python train.py --arch="mobilenet_v1" --model="image classifier" --dataset="microscope photos of single blood and bone marrow cells" --train_examples=48542 --image_size=64 --crop_scale_min=1 --horizontal_flip=true --targets=["smear"] --num_classes=2 --norm="batchnorm" --hidden_act="mish" --channel_attention="se" --depths=[4, 4, 4, 4] --kernel_size=3 --stem="single" --widths=[80, 160, 320, 640] --loss="cross_entropy" --head_dropout=0.2 --init="xavier_uniform" --optimizer="normuon" --muon_scale="original" --learning_rate=0.022 --momentum=0.9 --nesterov=true --orthogonalizer="newton_schulz_5" --adamw_lr_other_params=0.00092 --max_grad_norm=0.5 --max_steps=4600 --batch_size=48 --epochs=4.5 --lr_schedule="poly" --final_lr_fraction=0.01 --warmup_steps=230 --weight_decay=0.03 --adamw_weight_decay_other_params=0.01
Rows from block 8, named by matrix and row number. Each number is 200 + 30 x the weight over its row's rms, rounded and kept within 0 to 999. All counts start at 0. After the name is the row's rms in percent of the matrix's.
# conv: pointwise conv (model.blocks.8.conv.weight, 320x160x1x1), inputs 0-159
conv.250,091,197,172,183,180,209,245,172,190,192,217,207,167,190,255,220,273,207,229,238,219,174,201,243,232,179,202,169,171,174,236,182,216,216,225,163,208,175,196,229,203,245,193,241,172,245,175,171,169,209,171,152,171,211,236,292,201,196,197,164,192,262,216,195,214,243,193,185,158,250,166,229,180,159,167,195,179,198,192,167,155,251,158,238,194,184,207,243,142,177,225,192,208,203,235,223,241,160,178,279,181,164,227,217,260,199,183,148,255,165,196,210,224,214,212,178,191,238,150,172,194,216,267,218,200,188,193,174,176,219,180,205,209,204,208,149,244,243,226,174,212,186,241,212,196,220,142,221,192,193,187,190,226,182,212,210,167,219,201,193,237
conv.251,106,192,231,205,231,188,211,239,237,184,169,163,194,144,206,260,187,201,206,210,162,201,251,231,269,176,207,193,219,208,320,187,201,257,221,221,235,164,166,186,212,203,237,204,169,207,232,206,160,182,209,243,185,220,226,213,189,171,192,213,182,212,205,215,210,252,192,210,187,228,204,203,189,230,183,212,140,182,207,198,196,203,170,262,261,229,198,210,191,220,220,240,222,229,248,223,184,175,173,165,157,179,197,227,256,186,269,238,219,203,178,205,239,171,164,181,226,195,159,234,155,216,187,175,218,207,177,204,218,181,238,217,235,249,238,187,190,154,175,173,212,199,176,217,196,190,212,172,237,153,249,225,249,181,256,170,234,258,197,188,185
conv.252,095,169,158,153,217,212,146,165,163,197,215,204,205,199,225,174,195,209,197,231,203,191,168,227,168,188,205,221,173,202,209,207,166,151,207,196,177,176,214,192,232,251,241,185,232,195,163,161,187,226,160,184,171,198,196,271,167,169,234,237,235,191,202,217,166,298,235,177,241,246,177,236,115,211,225,263,213,183,189,172,186,268,169,215,205,212,219,184,150,171,183,254,188,230,141,154,162,194,198,231,184,192,191,150,222,226,172,172,209,230,172,152,209,160,175,221,209,179,204,192,209,174,251,223,193,224,168,173,197,160,217,206,183,192,189,206,232,247,190,196,189,247,148,210,179,186,236,186,123,213,201,167,222,197,207,197,183,161,181,200,173
conv.253,104,197,165,211,160,219,149,193,179,230,191,186,139,218,201,225,190,183,175,242,187,246,185,232,262,161,180,225,181,161,179,260,194,243,186,228,165,218,192,197,161,208,180,250,227,193,195,189,189,217,218,163,288,228,157,179,201,169,187,166,237,203,224,222,172,193,206,173,203,209,213,202,208,238,179,204,191,253,246,203,159,184,196,214,161,188,157,222,176,221,165,220,218,224,247,205,205,219,143,151,243,192,213,201,204,211,209,290,216,155,181,220,162,241,168,154,156,207,191,189,162,204,183,186,207,160,202,216,125,258,158,204,211,203,159,227,201,160,171,174,227,195,227,198,227,194,183,220,142,199,220,202,175,190,174,162,187,142,232,148,198
conv.254,101,187,190,264,211,204,250,163,187,234,194,204,165,196,177,245,169,267,219,175,215,204,206,248,152,206,173,250,219,199,188,215,153,193,200,245,220,179,245,242,167,171,169,201,191,176,161,195,211,197,250,209,170,193,248,224,250,211,277,179,181,231,151,253,154,205,194,205,177,168,182,181,200,197,228,189,204,217,191,195,150,202,219,225,223,179,214,207,151,184,168,146,230,138,202,194,189,180,225,224,165,204,176,190,274,223,129,186,246,173,187,218,186,252,277,225,244,200,215,210,195,178,163,210,161,185,157,189,250,212,145,206,179,203,191,212,219,175,213,171,150,182,167,191,199,242,197,219,191,216,199,172,231,151,214,193,179,216,226,170,214
conv.255,088,220,222,165,243,235,178,187,210,210,254,225,273,218,197,185,171,217,232,170,193,210,176,249,196,258,206,184,182,185,181,283,224,240,253,206,203,198,200,173,163,231,212,195,247,147,184,254,156,177,182,162,230,207,237,154,256,226,219,239,200,161,168,214,196,227,267,212,237,136,180,215,182,210,216,184,214,184,186,247,206,183,244,175,219,183,260,213,227,197,227,265,208,215,205,228,244,188,203,211,192,145,235,233,192,232,130,209,159,209,226,212,192,208,226,188,206,239,200,247,216,154,216,175,203,185,168,183,207,176,206,213,239,213,185,252,198,209,170,193,201,186,185,194,145,191,256,169,229,180,215,178,166,214,209,176,192,225,170,249,204
conv.256,097,213,196,175,160,170,204,276,212,167,205,179,206,212,163,225,184,185,143,215,232,164,190,208,201,133,161,175,167,201,217,177,203,182,200,238,170,177,212,198,212,223,213,183,148,155,233,247,171,192,162,208,199,189,226,197,205,194,160,155,237,264,208,245,169,188,238,152,255,249,115,209,213,231,187,201,172,185,152,174,195,204,211,166,187,161,233,183,169,177,186,229,224,219,219,129,195,189,167,179,219,237,179,120,175,157,182,180,238,236,178,225,208,220,190,159,167,177,195,261,246,216,177,197,167,211,166,184,185,217,202,192,210,198,231,175,233,216,217,192,185,147,251,225,179,171,182,154,183,210,168,178,174,253,230,198,159,177,204,187,211
conv.257,092,207,198,194,199,211,139,184,214,223,213,211,209,182,230,180,178,209,150,277,167,152,205,271,209,287,167,213,196,204,192,171,196,187,180,189,206,207,190,186,175,164,218,223,217,143,184,240,268,210,223,204,229,142,199,286,231,245,204,222,196,199,283,218,209,266,250,174,176,168,242,229,200,176,191,195,190,186,201,217,208,231,207,198,232,216,233,218,166,220,246,229,208,180,238,199,195,191,157,138,193,190,184,230,212,241,165,148,255,221,183,157,174,178,185,239,197,124,229,211,228,215,180,165,197,225,249,168,200,212,220,191,173,166,235,188,222,214,205,161,182,202,207,165,184,184,189,189,229,198,227,203,217,200,177,187,186,184,190,256,203
conv.258,094,190,190,150,199,209,188,197,233,234,199,123,155,193,209,192,154,167,258,170,146,167,256,227,179,175,217,218,201,206,250,206,194,206,215,213,235,177,191,178,237,196,210,169,215,172,253,150,134,284,196,160,192,254,214,188,227,226,126,200,198,239,230,206,200,177,198,237,216,166,168,188,229,225,211,166,191,191,153,208,152,208,214,209,178,216,219,241,152,199,176,234,189,248,169,180,184,179,207,281,222,198,201,197,184,229,175,215,208,192,235,169,175,177,239,226,229,203,183,234,213,178,140,177,172,191,202,183,171,179,232,185,183,182,181,172,178,204,207,164,232,267,259,206,236,166,193,177,248,250,214,203,197,240,219,184,206,198,182,159,195
conv.259,102,209,201,183,201,241,196,237,196,203,254,221,220,213,227,198,219,181,152,190,258,187,238,173,213,187,184,246,206,190,231,263,222,180,292,173,195,173,214,190,166,187,176,201,159,202,222,186,242,223,189,171,160,210,206,178,219,219,191,195,208,214,219,190,138,188,152,210,191,254,145,218,174,201,217,220,209,184,142,182,221,189,158,209,215,218,259,234,161,184,141,225,173,163,175,245,194,202,193,176,179,225,177,200,190,265,213,186,217,153,245,207,222,224,216,172,191,252,236,139,202,176,185,164,215,219,247,204,194,184,167,231,210,206,180,165,169,206,173,248,268,200,172,230,261,193,186,194,210,231,213,229,193,217,203,196,202,239,107,241,159
conv.260,087,264,190,176,193,210,192,218,177,167,215,212,169,273,195,131,231,221,182,199,186,160,160,178,184,224,204,235,193,173,248,202,183,230,232,225,189,241,224,221,166,145,176,200,263,212,218,258,212,172,163,188,194,188,211,204,233,159,259,211,260,205,257,215,219,240,228,148,208,212,179,183,236,161,197,201,229,213,271,220,237,249,181,165,274,215,232,220,192,234,167,223,178,187,164,224,203,232,193,245,235,185,211,156,211,201,223,165,221,168,211,210,169,175,217,178,182,228,198,207,238,166,182,201,215,201,147,169,198,183,150,201,160,211,211,233,245,207,170,231,131,179,229,201,220,180,236,218,221,212,260,180,202,217,155,183,186,186,175,209,199
conv.261,104,262,166,192,198,192,178,190,212,191,193,153,219,210,246,228,179,216,232,187,214,153,248,220,202,174,228,283,167,172,179,219,198,221,226,187,231,181,211,208,235,203,163,206,215,222,169,208,201,257,206,272,223,226,190,240,230,238,183,212,234,181,237,239,169,201,175,243,191,208,177,182,273,217,197,206,263,187,215,153,242,299,181,226,253,211,171,170,225,249,207,150,210,246,173,178,176,194,231,193,200,189,215,173,158,229,199,239,220,170,207,188,156,195,166,228,190,196,169,176,174,156,208,198,191,208,175,218,203,215,160,225,217,214,162,188,163,188,224,159,216,210,147,121,223,160,213,176,188,173,194,227,175,182,202,162,149,215,173,195,184
conv.262,106,155,214,204,245,221,193,195,211,208,193,194,222,239,221,241,204,161,189,194,179,174,170,240,200,198,171,205,145,184,201,211,219,228,194,186,160,242,191,218,212,157,158,236,231,235,266,185,216,182,262,257,213,174,238,240,199,210,233,205,211,237,195,208,163,198,219,226,195,188,223,222,196,249,176,154,194,181,229,217,203,205,184,197,219,204,163,233,208,190,154,198,173,164,154,241,183,216,199,209,153,225,213,241,314,218,160,188,227,240,229,238,298,219,251,204,208,165,206,234,201,202,229,193,169,249,215,179,184,177,190,247,244,152,189,240,236,256,238,205,181,222,252,192,178,153,216,203,193,154,213,167,203,236,189,213,226,186,212,188,205
conv.263,104,225,172,155,182,210,222,170,189,182,201,135,221,193,220,202,205,182,155,200,202,195,255,246,220,171,183,196,270,230,189,176,175,187,224,208,209,192,214,145,179,218,241,194,251,209,236,179,206,220,182,211,262,174,230,204,183,200,183,204,150,219,150,215,227,214,150,174,112,228,221,185,209,155,168,185,207,214,224,193,218,148,156,274,197,172,200,224,245,225,207,196,240,233,203,200,158,225,214,212,173,150,172,187,196,174,142,165,186,144,215,169,187,161,177,162,236,196,158,199,196,204,218,188,157,184,191,181,214,181,182,221,223,171,195,210,178,143,157,217,181,148,203,216,163,178,236,240,178,124,133,216,197,208,158,204,179,160,198,193,209
conv.264,102,207,162,186,148,209,160,213,211,197,223,227,209,153,192,226,166,212,192,179,229,170,134,196,180,197,234,230,217,224,172,235,235,180,187,163,226,202,157,196,223,209,187,175,191,209,191,202,222,162,240,241,226,268,204,155,210,197,236,243,201,239,216,164,171,198,174,212,208,176,220,189,251,233,172,224,195,223,176,153,192,215,231,192,142,208,221,237,177,234,218,197,173,211,190,157,211,183,193,180,193,162,242,177,180,147,236,153,187,201,246,195,165,223,204,221,182,200,226,209,227,166,234,207,173,158,185,197,187,228,167,233,217,219,246,172,263,167,226,196,201,248,193,233,208,319,244,197,295,190,182,203,167,229,223,194,199,234,213,143,203
conv.265,099,199,175,190,194,196,205,170,168,251,234,170,214,172,197,166,219,266,195,200,274,188,227,198,170,180,224,178,224,216,167,204,174,172,220,152,200,233,198,208,196,178,156,217,137,168,215,226,205,142,186,233,172,167,181,220,218,207,186,211,174,211,211,169,235,171,175,156,203,180,225,209,210,181,166,205,186,185,220,269,197,236,149,212,216,216,203,185,199,179,176,213,230,200,189,226,181,227,156,161,238,255,168,136,241,198,207,216,190,172,222,184,234,161,197,131,206,205,157,217,249,163,229,219,174,217,241,191,204,288,202,192,217,192,210,183,179,208,210,176,157,213,176,246,225,259,215,189,256,232,164,121,204,188,151,223,203,203,171,146,154
conv.266,099,192,206,178,207,231,251,210,183,210,215,189,173,288,191,219,137,175,182,266,156,156,127,218,196,199,188,195,223,204,227,193,229,216,240,215,160,211,264,241,182,208,202,190,159,199,200,167,168,195,186,199,282,216,207,185,240,189,237,195,209,229,199,235,208,209,152,177,235,214,207,140,225,173,242,222,196,151,167,177,212,209,184,191,256,207,196,229,201,195,208,168,194,230,227,178,222,243,180,191,199,242,189,168,217,177,129,183,203,190,237,191,212,211,197,201,246,169,160,143,233,170,220,189,145,173,197,253,149,176,213,196,143,203,173,211,230,189,161,233,218,198,232,174,263,195,208,187,169,212,165,196,205,254,226,206,221,241,248,207,191
conv.267,101,186,189,249,228,185,168,227,182,176,205,224,158,184,198,129,194,219,189,236,211,183,244,216,184,216,153,190,172,218,226,201,188,167,164,175,172,199,170,234,181,197,142,202,188,190,194,194,181,166,199,236,180,157,204,238,232,178,241,209,206,171,222,234,199,220,231,190,225,294,179,186,202,176,208,146,213,175,208,259,179,234,235,232,206,172,200,236,208,220,159,189,175,212,203,205,224,205,187,179,199,196,152,149,269,253,195,210,201,238,167,181,165,222,219,227,188,202,211,175,146,163,217,202,235,241,170,181,225,213,174,220,236,151,174,174,218,152,199,209,276,216,192,112,236,191,134,235,205,214,251,227,215,193,175,247,177,208,237,245,199
conv.268,093,201,186,202,219,187,223,234,224,186,199,205,229,242,178,241,185,191,166,214,220,248,199,120,215,201,207,215,188,171,240,231,190,223,174,110,102,174,214,183,205,183,136,249,189,165,234,168,195,180,188,159,171,207,157,231,153,205,186,244,203,181,171,209,197,221,218,165,159,188,193,201,225,186,215,197,167,125,136,244,163,144,217,208,160,200,212,227,236,137,205,192,202,171,191,215,211,195,245,174,186,205,236,175,222,177,214,149,247,192,224,170,201,214,178,171,218,209,236,191,151,208,214,235,153,211,222,175,207,137,186,176,249,182,191,241,178,190,218,182,210,183,241,207,206,213,219,179,207,208,251,194,211,181,187,246,151,219,202,219,155
conv.269,100,266,204,184,202,231,172,230,170,200,201,168,188,169,152,225,210,189,214,170,191,249,217,233,212,202,160,207,175,170,216,200,188,191,217,188,195,169,206,188,178,164,160,218,226,197,214,222,192,230,251,217,181,198,203,144,235,236,206,220,213,202,227,172,186,194,209,187,202,205,276,226,184,198,193,175,181,231,265,211,186,181,224,185,157,231,232,133,192,230,304,190,158,222,140,198,192,134,201,272,177,169,171,222,208,181,158,189,195,202,278,232,180,169,130,224,192,195,240,221,206,226,213,239,189,218,159,200,204,165,169,212,213,152,251,228,209,182,178,199,200,200,165,186,184,162,235,175,215,124,203,150,226,182,238,168,190,194,211,223,201
conv.270,094,173,261,188,234,188,158,153,217,194,225,201,214,221,122,224,194,210,229,159,232,160,201,173,190,176,223,228,203,156,177,194,191,223,218,167,200,169,197,166,180,244,218,214,250,167,182,230,159,243,169,206,210,187,232,216,199,161,226,166,222,233,218,218,225,245,190,232,258,196,179,170,140,243,218,207,186,255,215,177,202,237,161,193,205,250,258,191,176,235,190,199,229,197,171,256,127,205,173,160,211,240,232,172,224,192,159,182,197,189,224,207,203,173,210,245,218,204,202,210,207,194,256,228,199,189,218,233,228,285,221,196,216,194,261,164,191,176,158,174,179,178,173,165,209,257,224,238,174,187,230,224,237,202,205,202,143,214,218,164,219
conv.271,098,212,223,200,210,176,202,177,253,152,224,199,195,169,219,235,194,231,212,193,230,232,191,228,269,266,168,204,178,173,182,205,242,190,227,131,165,218,177,210,181,208,228,182,202,158,216,240,217,179,163,217,212,237,189,181,186,139,211,202,229,185,225,208,170,247,235,198,220,249,156,211,155,243,186,235,210,248,209,208,207,200,187,199,244,259,207,207,173,196,242,209,159,227,230,133,163,209,156,203,191,211,187,279,191,214,193,230,193,183,135,178,184,220,214,198,172,184,234,178,223,215,109,203,271,194,211,149,175,227,210,187,234,207,205,216,236,235,201,223,168,193,217,159,183,188,230,178,195,209,223,206,132,192,205,215,154,232,233,209,157
conv.272,099,191,158,157,252,195,275,226,200,217,243,223,198,173,181,200,244,194,179,211,265,165,251,157,177,230,193,224,217,223,193,241,190,195,180,201,177,179,196,212,235,237,189,216,177,215,194,181,212,212,180,262,178,282,139,221,252,237,195,187,195,256,243,175,224,199,188,188,202,224,237,171,211,222,208,176,212,194,200,258,178,189,180,228,249,214,145,179,238,200,179,241,196,188,172,219,233,251,211,209,160,239,235,163,149,218,156,231,203,217,276,150,226,245,197,215,209,182,209,178,180,175,190,205,247,192,135,239,183,170,212,227,157,182,162,197,195,200,138,212,220,184,226,229,188,204,195,213,240,213,181,190,171,166,174,186,196,226,231,214,166
conv.273,105,200,155,157,208,172,219,222,200,174,259,155,257,197,180,267,165,202,177,235,202,192,160,144,157,152,220,158,176,210,208,212,194,201,199,179,202,165,216,130,250,158,220,207,165,244,216,210,170,237,210,201,213,220,197,170,244,202,212,204,232,218,212,192,214,154,198,224,209,205,205,217,182,174,277,195,193,208,218,167,226,194,180,237,132,205,252,176,199,250,232,216,162,245,281,239,173,167,217,147,188,219,131,191,165,221,223,227,194,167,233,192,166,214,172,171,229,211,204,217,175,219,184,211,135,223,179,205,171,206,232,196,189,205,202,239,198,226,154,240,196,214,213,211,205,198,159,163,212,167,208,211,176,177,145,150,180,147,200,204,200
conv.274,099,208,207,180,243,218,216,166,185,222,214,190,204,219,143,238,211,189,182,225,195,216,254,170,146,151,151,204,224,175,180,195,169,171,181,188,157,238,164,210,203,234,242,253,202,243,196,177,141,174,212,213,194,190,155,196,208,244,280,212,204,193,251,190,265,232,215,223,193,190,206,185,195,221,178,180,201,147,140,220,206,206,176,197,228,192,193,193,220,193,214,234,163,252,169,211,186,139,139,208,231,181,191,150,225,187,196,215,161,221,210,179,228,215,209,210,254,185,177,234,205,159,166,253,169,177,169,170,162,233,211,245,232,193,178,234,193,232,175,182,234,161,227,229,186,150,182,237,271,275,206,194,205,226,194,183,164,203,223,193,232
conv.275,095,251,178,187,204,220,201,188,237,184,176,228,208,161,236,238,200,204,134,223,195,235,176,226,256,194,195,252,243,233,204,222,183,253,239,231,180,185,169,175,184,209,165,195,176,161,214,195,172,154,200,227,193,177,155,191,196,166,195,277,246,224,232,182,206,206,228,176,173,193,213,263,179,228,170,161,218,280,204,243,211,206,218,245,225,183,211,215,263,226,190,176,192,171,212,158,197,239,209,166,177,223,233,208,202,234,190,203,221,188,215,218,187,222,191,248,176,114,191,221,171,210,161,223,180,221,189,205,175,225,224,194,199,157,215,181,216,235,173,168,204,162,240,158,198,191,256,202,128,167,176,216,211,195,220,203,217,272,258,224,175
conv.276,100,255,248,175,187,187,237,215,191,214,129,173,192,178,217,233,210,197,170,227,194,186,204,159,199,178,206,187,141,175,260,242,231,193,222,302,172,196,195,216,176,177,167,196,214,200,194,143,123,254,191,228,160,192,142,181,195,233,174,236,236,263,236,180,194,207,183,175,247,185,258,173,210,192,173,232,224,190,168,224,238,186,142,192,157,196,165,161,228,231,175,180,225,213,185,236,245,183,214,243,229,207,148,219,198,183,183,185,200,170,223,236,221,212,180,202,203,235,183,217,264,200,201,173,226,181,192,193,192,222,222,178,184,155,214,200,135,194,187,192,213,200,231,184,176,159,231,197,246,180,183,208,220,181,260,208,254,198,189,201,185
conv.277,104,199,170,185,235,172,168,180,155,190,237,221,182,223,187,165,244,164,166,193,160,209,184,201,173,220,231,207,217,212,221,211,195,202,228,187,166,133,174,196,196,222,220,227,228,206,197,203,157,228,221,217,173,225,178,208,165,168,223,172,207,129,193,239,189,257,244,181,183,165,178,138,159,192,269,149,195,162,216,207,213,209,232,206,212,201,203,186,171,173,228,200,141,271,209,264,202,205,148,141,232,211,177,213,204,175,238,234,198,177,224,180,210,226,231,176,229,198,174,174,211,190,231,207,206,161,219,168,173,211,169,245,159,217,201,196,254,188,207,116,177,207,212,206,203,167,198,239,192,239,197,244,217,237,143,150,246,265,219,179,217
conv.278,097,123,223,221,219,213,235,185,219,189,233,191,210,242,166,197,224,255,243,220,218,136,204,216,201,244,239,229,181,177,229,189,220,228,210,262,239,245,160,180,191,266,222,207,194,195,208,197,224,179,200,189,184,203,239,190,188,212,204,193,163,247,237,204,166,196,243,173,164,194,196,224,194,270,190,226,243,142,156,199,204,221,200,162,209,225,260,187,265,175,182,223,214,205,201,178,178,195,206,186,205,157,216,189,227,158,214,173,238,207,182,217,164,181,206,188,213,100,252,242,212,198,141,199,240,210,190,263,170,249,197,210,176,176,226,200,183,167,186,244,243,202,255,202,212,200,206,222,164,221,151,224,200,213,227,223,217,203,161,226,237
conv.279,107,212,173,190,214,132,178,203,183,163,173,266,175,213,169,166,206,190,167,185,188,223,211,178,229,225,202,203,180,153,225,209,207,248,177,214,202,184,200,226,160,190,232,220,216,139,178,208,246,198,171,161,219,223,199,146,187,177,197,180,176,230,170,199,196,137,175,193,132,184,218,219,199,241,263,188,200,169,198,189,211,148,194,186,180,125,184,182,254,213,180,229,216,229,172,160,162,234,215,163,191,179,195,225,173,207,186,158,211,176,197,230,228,253,185,179,199,174,175,177,255,226,176,256,280,154,149,184,156,220,199,201,163,172,221,225,150,187,171,203,198,208,219,164,195,246,195,191,199,256,218,201,240,226,151,221,195,187,251,181,145
conv.280,091,167,233,233,202,311,147,232,191,201,239,190,189,230,214,178,188,180,144,218,179,170,200,170,216,189,159,218,261,229,196,201,186,229,200,236,171,215,129,159,169,153,156,215,141,223,180,224,236,163,208,188,163,252,215,237,146,241,191,224,165,224,183,172,220,183,231,188,134,184,209,209,188,186,211,212,217,207,193,179,201,225,248,249,200,184,255,186,240,198,189,153,170,200,238,194,181,230,201,193,187,197,217,206,217,207,202,172,197,213,190,224,257,212,219,175,233,223,170,154,256,184,233,258,235,232,176,198,173,192,199,169,167,178,233,194,196,235,249,193,215,227,209,161,183,269,227,161,191,201,166,205,246,181,188,203,227,186,174,208,224
conv.281,103,190,228,176,233,224,231,196,194,211,108,199,185,176,218,209,187,167,217,227,181,218,103,205,207,159,180,194,119,182,209,204,249,193,166,146,236,182,142,186,213,207,152,268,165,186,190,201,170,186,269,189,195,220,237,191,226,174,204,185,225,206,165,227,186,166,193,166,250,200,198,173,163,205,185,245,236,287,217,165,168,228,183,235,226,159,207,222,238,202,255,225,154,173,188,201,186,166,181,186,178,211,202,213,186,233,192,241,193,198,170,181,186,160,176,205,218,217,232,211,207,204,256,145,187,194,198,185,190,224,160,215,225,177,186,150,206,208,179,199,159,166,134,186,200,202,177,180,182,214,194,197,149,172,202,174,141,217,178,205,205
conv.282,087,282,174,179,180,239,245,182,205,181,146,184,173,208,230,196,230,240,191,184,213,200,191,276,234,250,154,168,242,200,202,223,242,227,199,246,212,211,171,196,205,170,182,201,199,214,170,254,207,143,193,199,180,209,196,195,210,221,187,225,181,173,201,175,171,223,207,184,233,236,240,273,173,181,171,293,191,164,225,194,211,164,146,223,189,192,260,165,187,182,177,199,233,179,174,214,208,153,178,266,153,184,187,207,177,194,120,180,248,172,147,228,195,173,203,182,198,170,229,161,211,208,146,202,183,237,211,148,188,209,189,216,140,161,225,159,177,210,190,217,185,180,222,228,165,179,214,192,205,230,190,190,192,215,188,148,219,199,186,177,198
conv.283,103,221,262,184,186,185,220,198,162,231,202,171,261,240,207,218,172,211,157,203,191,177,199,144,193,224,192,174,181,116,213,171,235,199,233,156,207,228,253,153,241,204,257,259,205,184,178,174,212,215,204,199,181,214,196,215,193,238,186,172,239,164,184,167,254,218,179,175,249,167,200,222,195,255,178,245,237,182,186,284,204,183,196,202,225,244,204,207,162,159,206,165,199,221,242,234,221,135,238,216,264,213,235,228,184,164,170,216,187,180,180,179,176,202,163,184,188,206,188,186,239,251,177,191,224,198,204,175,167,168,217,181,226,247,196,211,178,192,186,229,250,156,211,199,223,187,282,175,201,246,171,188,178,222,191,189,205,221,187,223,165
conv.284,100,212,210,196,202,189,204,189,195,189,207,180,218,262,203,185,207,167,146,206,169,206,229,222,225,166,176,181,202,242,221,182,201,229,192,178,235,194,199,179,210,260,233,192,166,173,226,193,256,209,210,171,202,183,197,222,181,190,208,192,209,200,202,307,204,199,210,184,185,209,230,190,176,161,176,235,198,147,207,196,205,196,184,239,228,268,198,162,224,199,259,226,220,249,217,215,160,192,162,220,202,285,188,253,157,234,168,241,154,217,218,223,208,219,215,205,181,188,149,195,232,169,214,167,225,229,216,205,112,199,213,169,222,143,233,267,195,151,170,260,268,180,216,214,203,161,218,181,228,178,166,201,207,218,183,232,211,140,181,229,168
conv.285,086,209,184,171,192,192,208,212,153,260,205,223,198,228,216,233,179,197,199,249,198,188,230,228,185,246,219,242,135,203,221,156,245,126,194,224,186,225,192,187,250,162,182,178,197,202,283,210,251,240,176,184,229,237,252,206,260,221,173,242,243,260,201,211,187,201,236,250,204,142,169,226,216,206,145,217,152,197,164,177,184,222,177,216,192,209,157,209,216,220,199,197,211,184,209,213,201,180,194,204,186,242,211,222,186,173,174,190,187,196,150,256,196,212,190,207,184,218,193,256,217,204,193,204,202,225,163,253,152,221,204,210,184,270,285,232,190,152,218,187,209,210,189,215,251,213,186,152,197,234,198,180,215,209,192,198,246,247,246,178,192
conv.286,108,194,182,201,191,207,158,170,179,178,183,209,243,210,212,165,262,183,131,224,253,183,227,259,212,183,248,192,181,193,153,200,234,221,192,151,224,166,202,187,180,200,218,135,216,234,214,211,225,147,186,200,188,239,226,154,195,192,213,187,192,181,215,151,161,210,218,234,169,236,199,205,234,223,182,219,184,179,221,197,226,182,208,158,183,226,171,200,170,236,200,196,221,139,192,213,167,186,257,194,193,147,196,189,211,221,152,188,165,174,219,191,125,213,260,200,176,221,165,253,198,209,163,180,207,214,190,179,173,154,228,230,233,168,155,157,215,236,224,178,203,179,232,185,257,160,234,251,146,138,181,214,227,174,153,177,196,194,218,151,155
conv.287,100,235,177,202,217,161,192,184,198,167,184,229,170,183,166,208,184,243,201,180,213,143,171,191,203,210,183,158,212,182,201,190,235,225,230,205,214,168,204,214,208,160,223,176,181,201,239,191,198,217,214,152,211,151,169,213,145,162,183,230,206,235,198,190,188,170,161,120,234,193,141,214,215,137,275,147,169,198,197,183,188,221,169,227,228,224,205,144,167,169,198,243,230,210,228,192,179,214,198,228,183,179,247,194,191,204,202,135,190,215,196,245,204,163,265,211,184,214,267,234,203,225,230,188,184,229,186,194,253,198,199,188,207,209,207,179,189,207,184,240,174,130,172,196,234,202,140,164,163,139,231,169,217,233,143,226,256,185,200,202,259
conv.288,096,223,192,247,195,208,130,250,219,207,213,206,152,224,167,249,173,234,186,171,239,185,202,145,239,129,186,188,163,202,177,170,194,225,216,185,192,171,220,196,185,191,229,197,203,208,212,154,175,214,160,185,157,178,194,225,199,199,212,250,206,228,228,181,145,222,162,192,248,245,148,211,180,221,146,206,222,205,201,173,182,178,222,210,217,223,256,191,272,168,169,220,242,231,152,212,159,217,176,224,183,177,196,183,226,212,174,203,227,155,205,225,210,187,241,158,195,199,227,198,246,180,248,176,166,207,203,198,197,224,119,226,228,202,186,255,213,257,191,188,206,223,211,197,164,186,213,172,188,219,182,153,242,228,274,203,224,185,270,219,242
conv.289,093,232,170,275,162,172,257,196,219,202,194,168,186,201,215,177,216,205,198,187,218,185,173,181,242,168,175,221,203,185,143,167,235,201,238,192,210,147,182,247,218,211,208,232,132,169,160,182,197,211,199,246,168,212,212,209,177,201,191,290,216,179,228,212,201,157,195,178,192,195,194,208,187,201,180,207,198,227,198,235,180,184,345,148,146,230,187,210,200,183,219,182,218,194,207,212,285,229,205,205,247,188,223,198,200,186,279,224,223,189,188,200,207,185,171,176,239,169,177,250,165,211,223,225,185,174,187,154,203,160,194,211,192,215,164,167,187,157,174,171,160,211,240,197,179,194,179,185,204,161,184,212,208,146,181,228,176,167,195,204,208
conv.290,111,173,183,142,245,174,216,219,205,218,173,212,249,225,140,206,157,181,205,203,197,214,251,169,177,202,197,195,204,188,166,278,202,140,231,174,195,228,217,193,229,146,181,223,221,189,197,155,231,278,200,168,243,206,167,196,205,241,173,170,159,234,201,181,174,189,167,225,183,163,176,198,180,191,252,227,177,196,202,190,204,207,245,216,226,206,165,245,197,162,260,214,130,221,222,223,178,187,143,213,184,210,172,250,201,202,221,179,180,234,272,164,144,212,198,204,237,173,224,183,206,161,154,211,232,205,206,172,197,248,222,201,188,190,192,228,219,222,178,204,171,241,187,172,148,238,185,178,198,176,230,144,180,181,180,245,188,218,142,248,214
conv.291,101,229,219,197,167,194,236,205,227,161,240,170,169,196,201,241,185,236,224,240,181,200,156,189,173,169,179,194,237,174,181,199,161,217,225,187,152,218,167,204,216,215,205,178,267,168,216,175,205,213,223,191,176,201,214,170,212,188,185,225,151,157,217,167,122,196,162,239,198,198,164,199,205,205,237,198,182,155,287,163,137,183,193,228,227,191,198,228,188,198,248,209,197,156,153,215,245,231,198,168,208,179,195,170,201,164,198,170,187,223,162,130,200,236,169,192,169,201,176,232,202,189,183,144,237,189,223,162,210,167,212,196,201,206,192,215,223,196,245,211,159,171,226,250,199,248,176,185,184,187,231,170,149,227,185,147,269,204,109,182,166
conv.292,098,222,172,219,210,242,144,187,204,199,153,187,213,205,169,200,240,174,228,176,128,177,150,142,174,247,242,186,163,221,194,224,198,264,169,154,185,148,203,206,186,156,186,224,214,179,230,195,205,196,195,136,216,175,284,198,236,211,194,137,231,207,186,211,168,230,222,208,254,220,222,206,246,266,194,138,227,160,179,199,188,167,203,187,204,207,178,216,197,207,212,193,220,172,234,222,207,240,258,184,177,233,171,215,214,245,252,198,171,189,163,218,207,175,214,210,187,206,223,199,200,231,219,235,196,181,167,221,166,173,218,180,231,166,163,229,168,190,206,226,196,212,185,158,177,211,183,168,276,211,213,206,201,157,170,213,145,179,246,232,146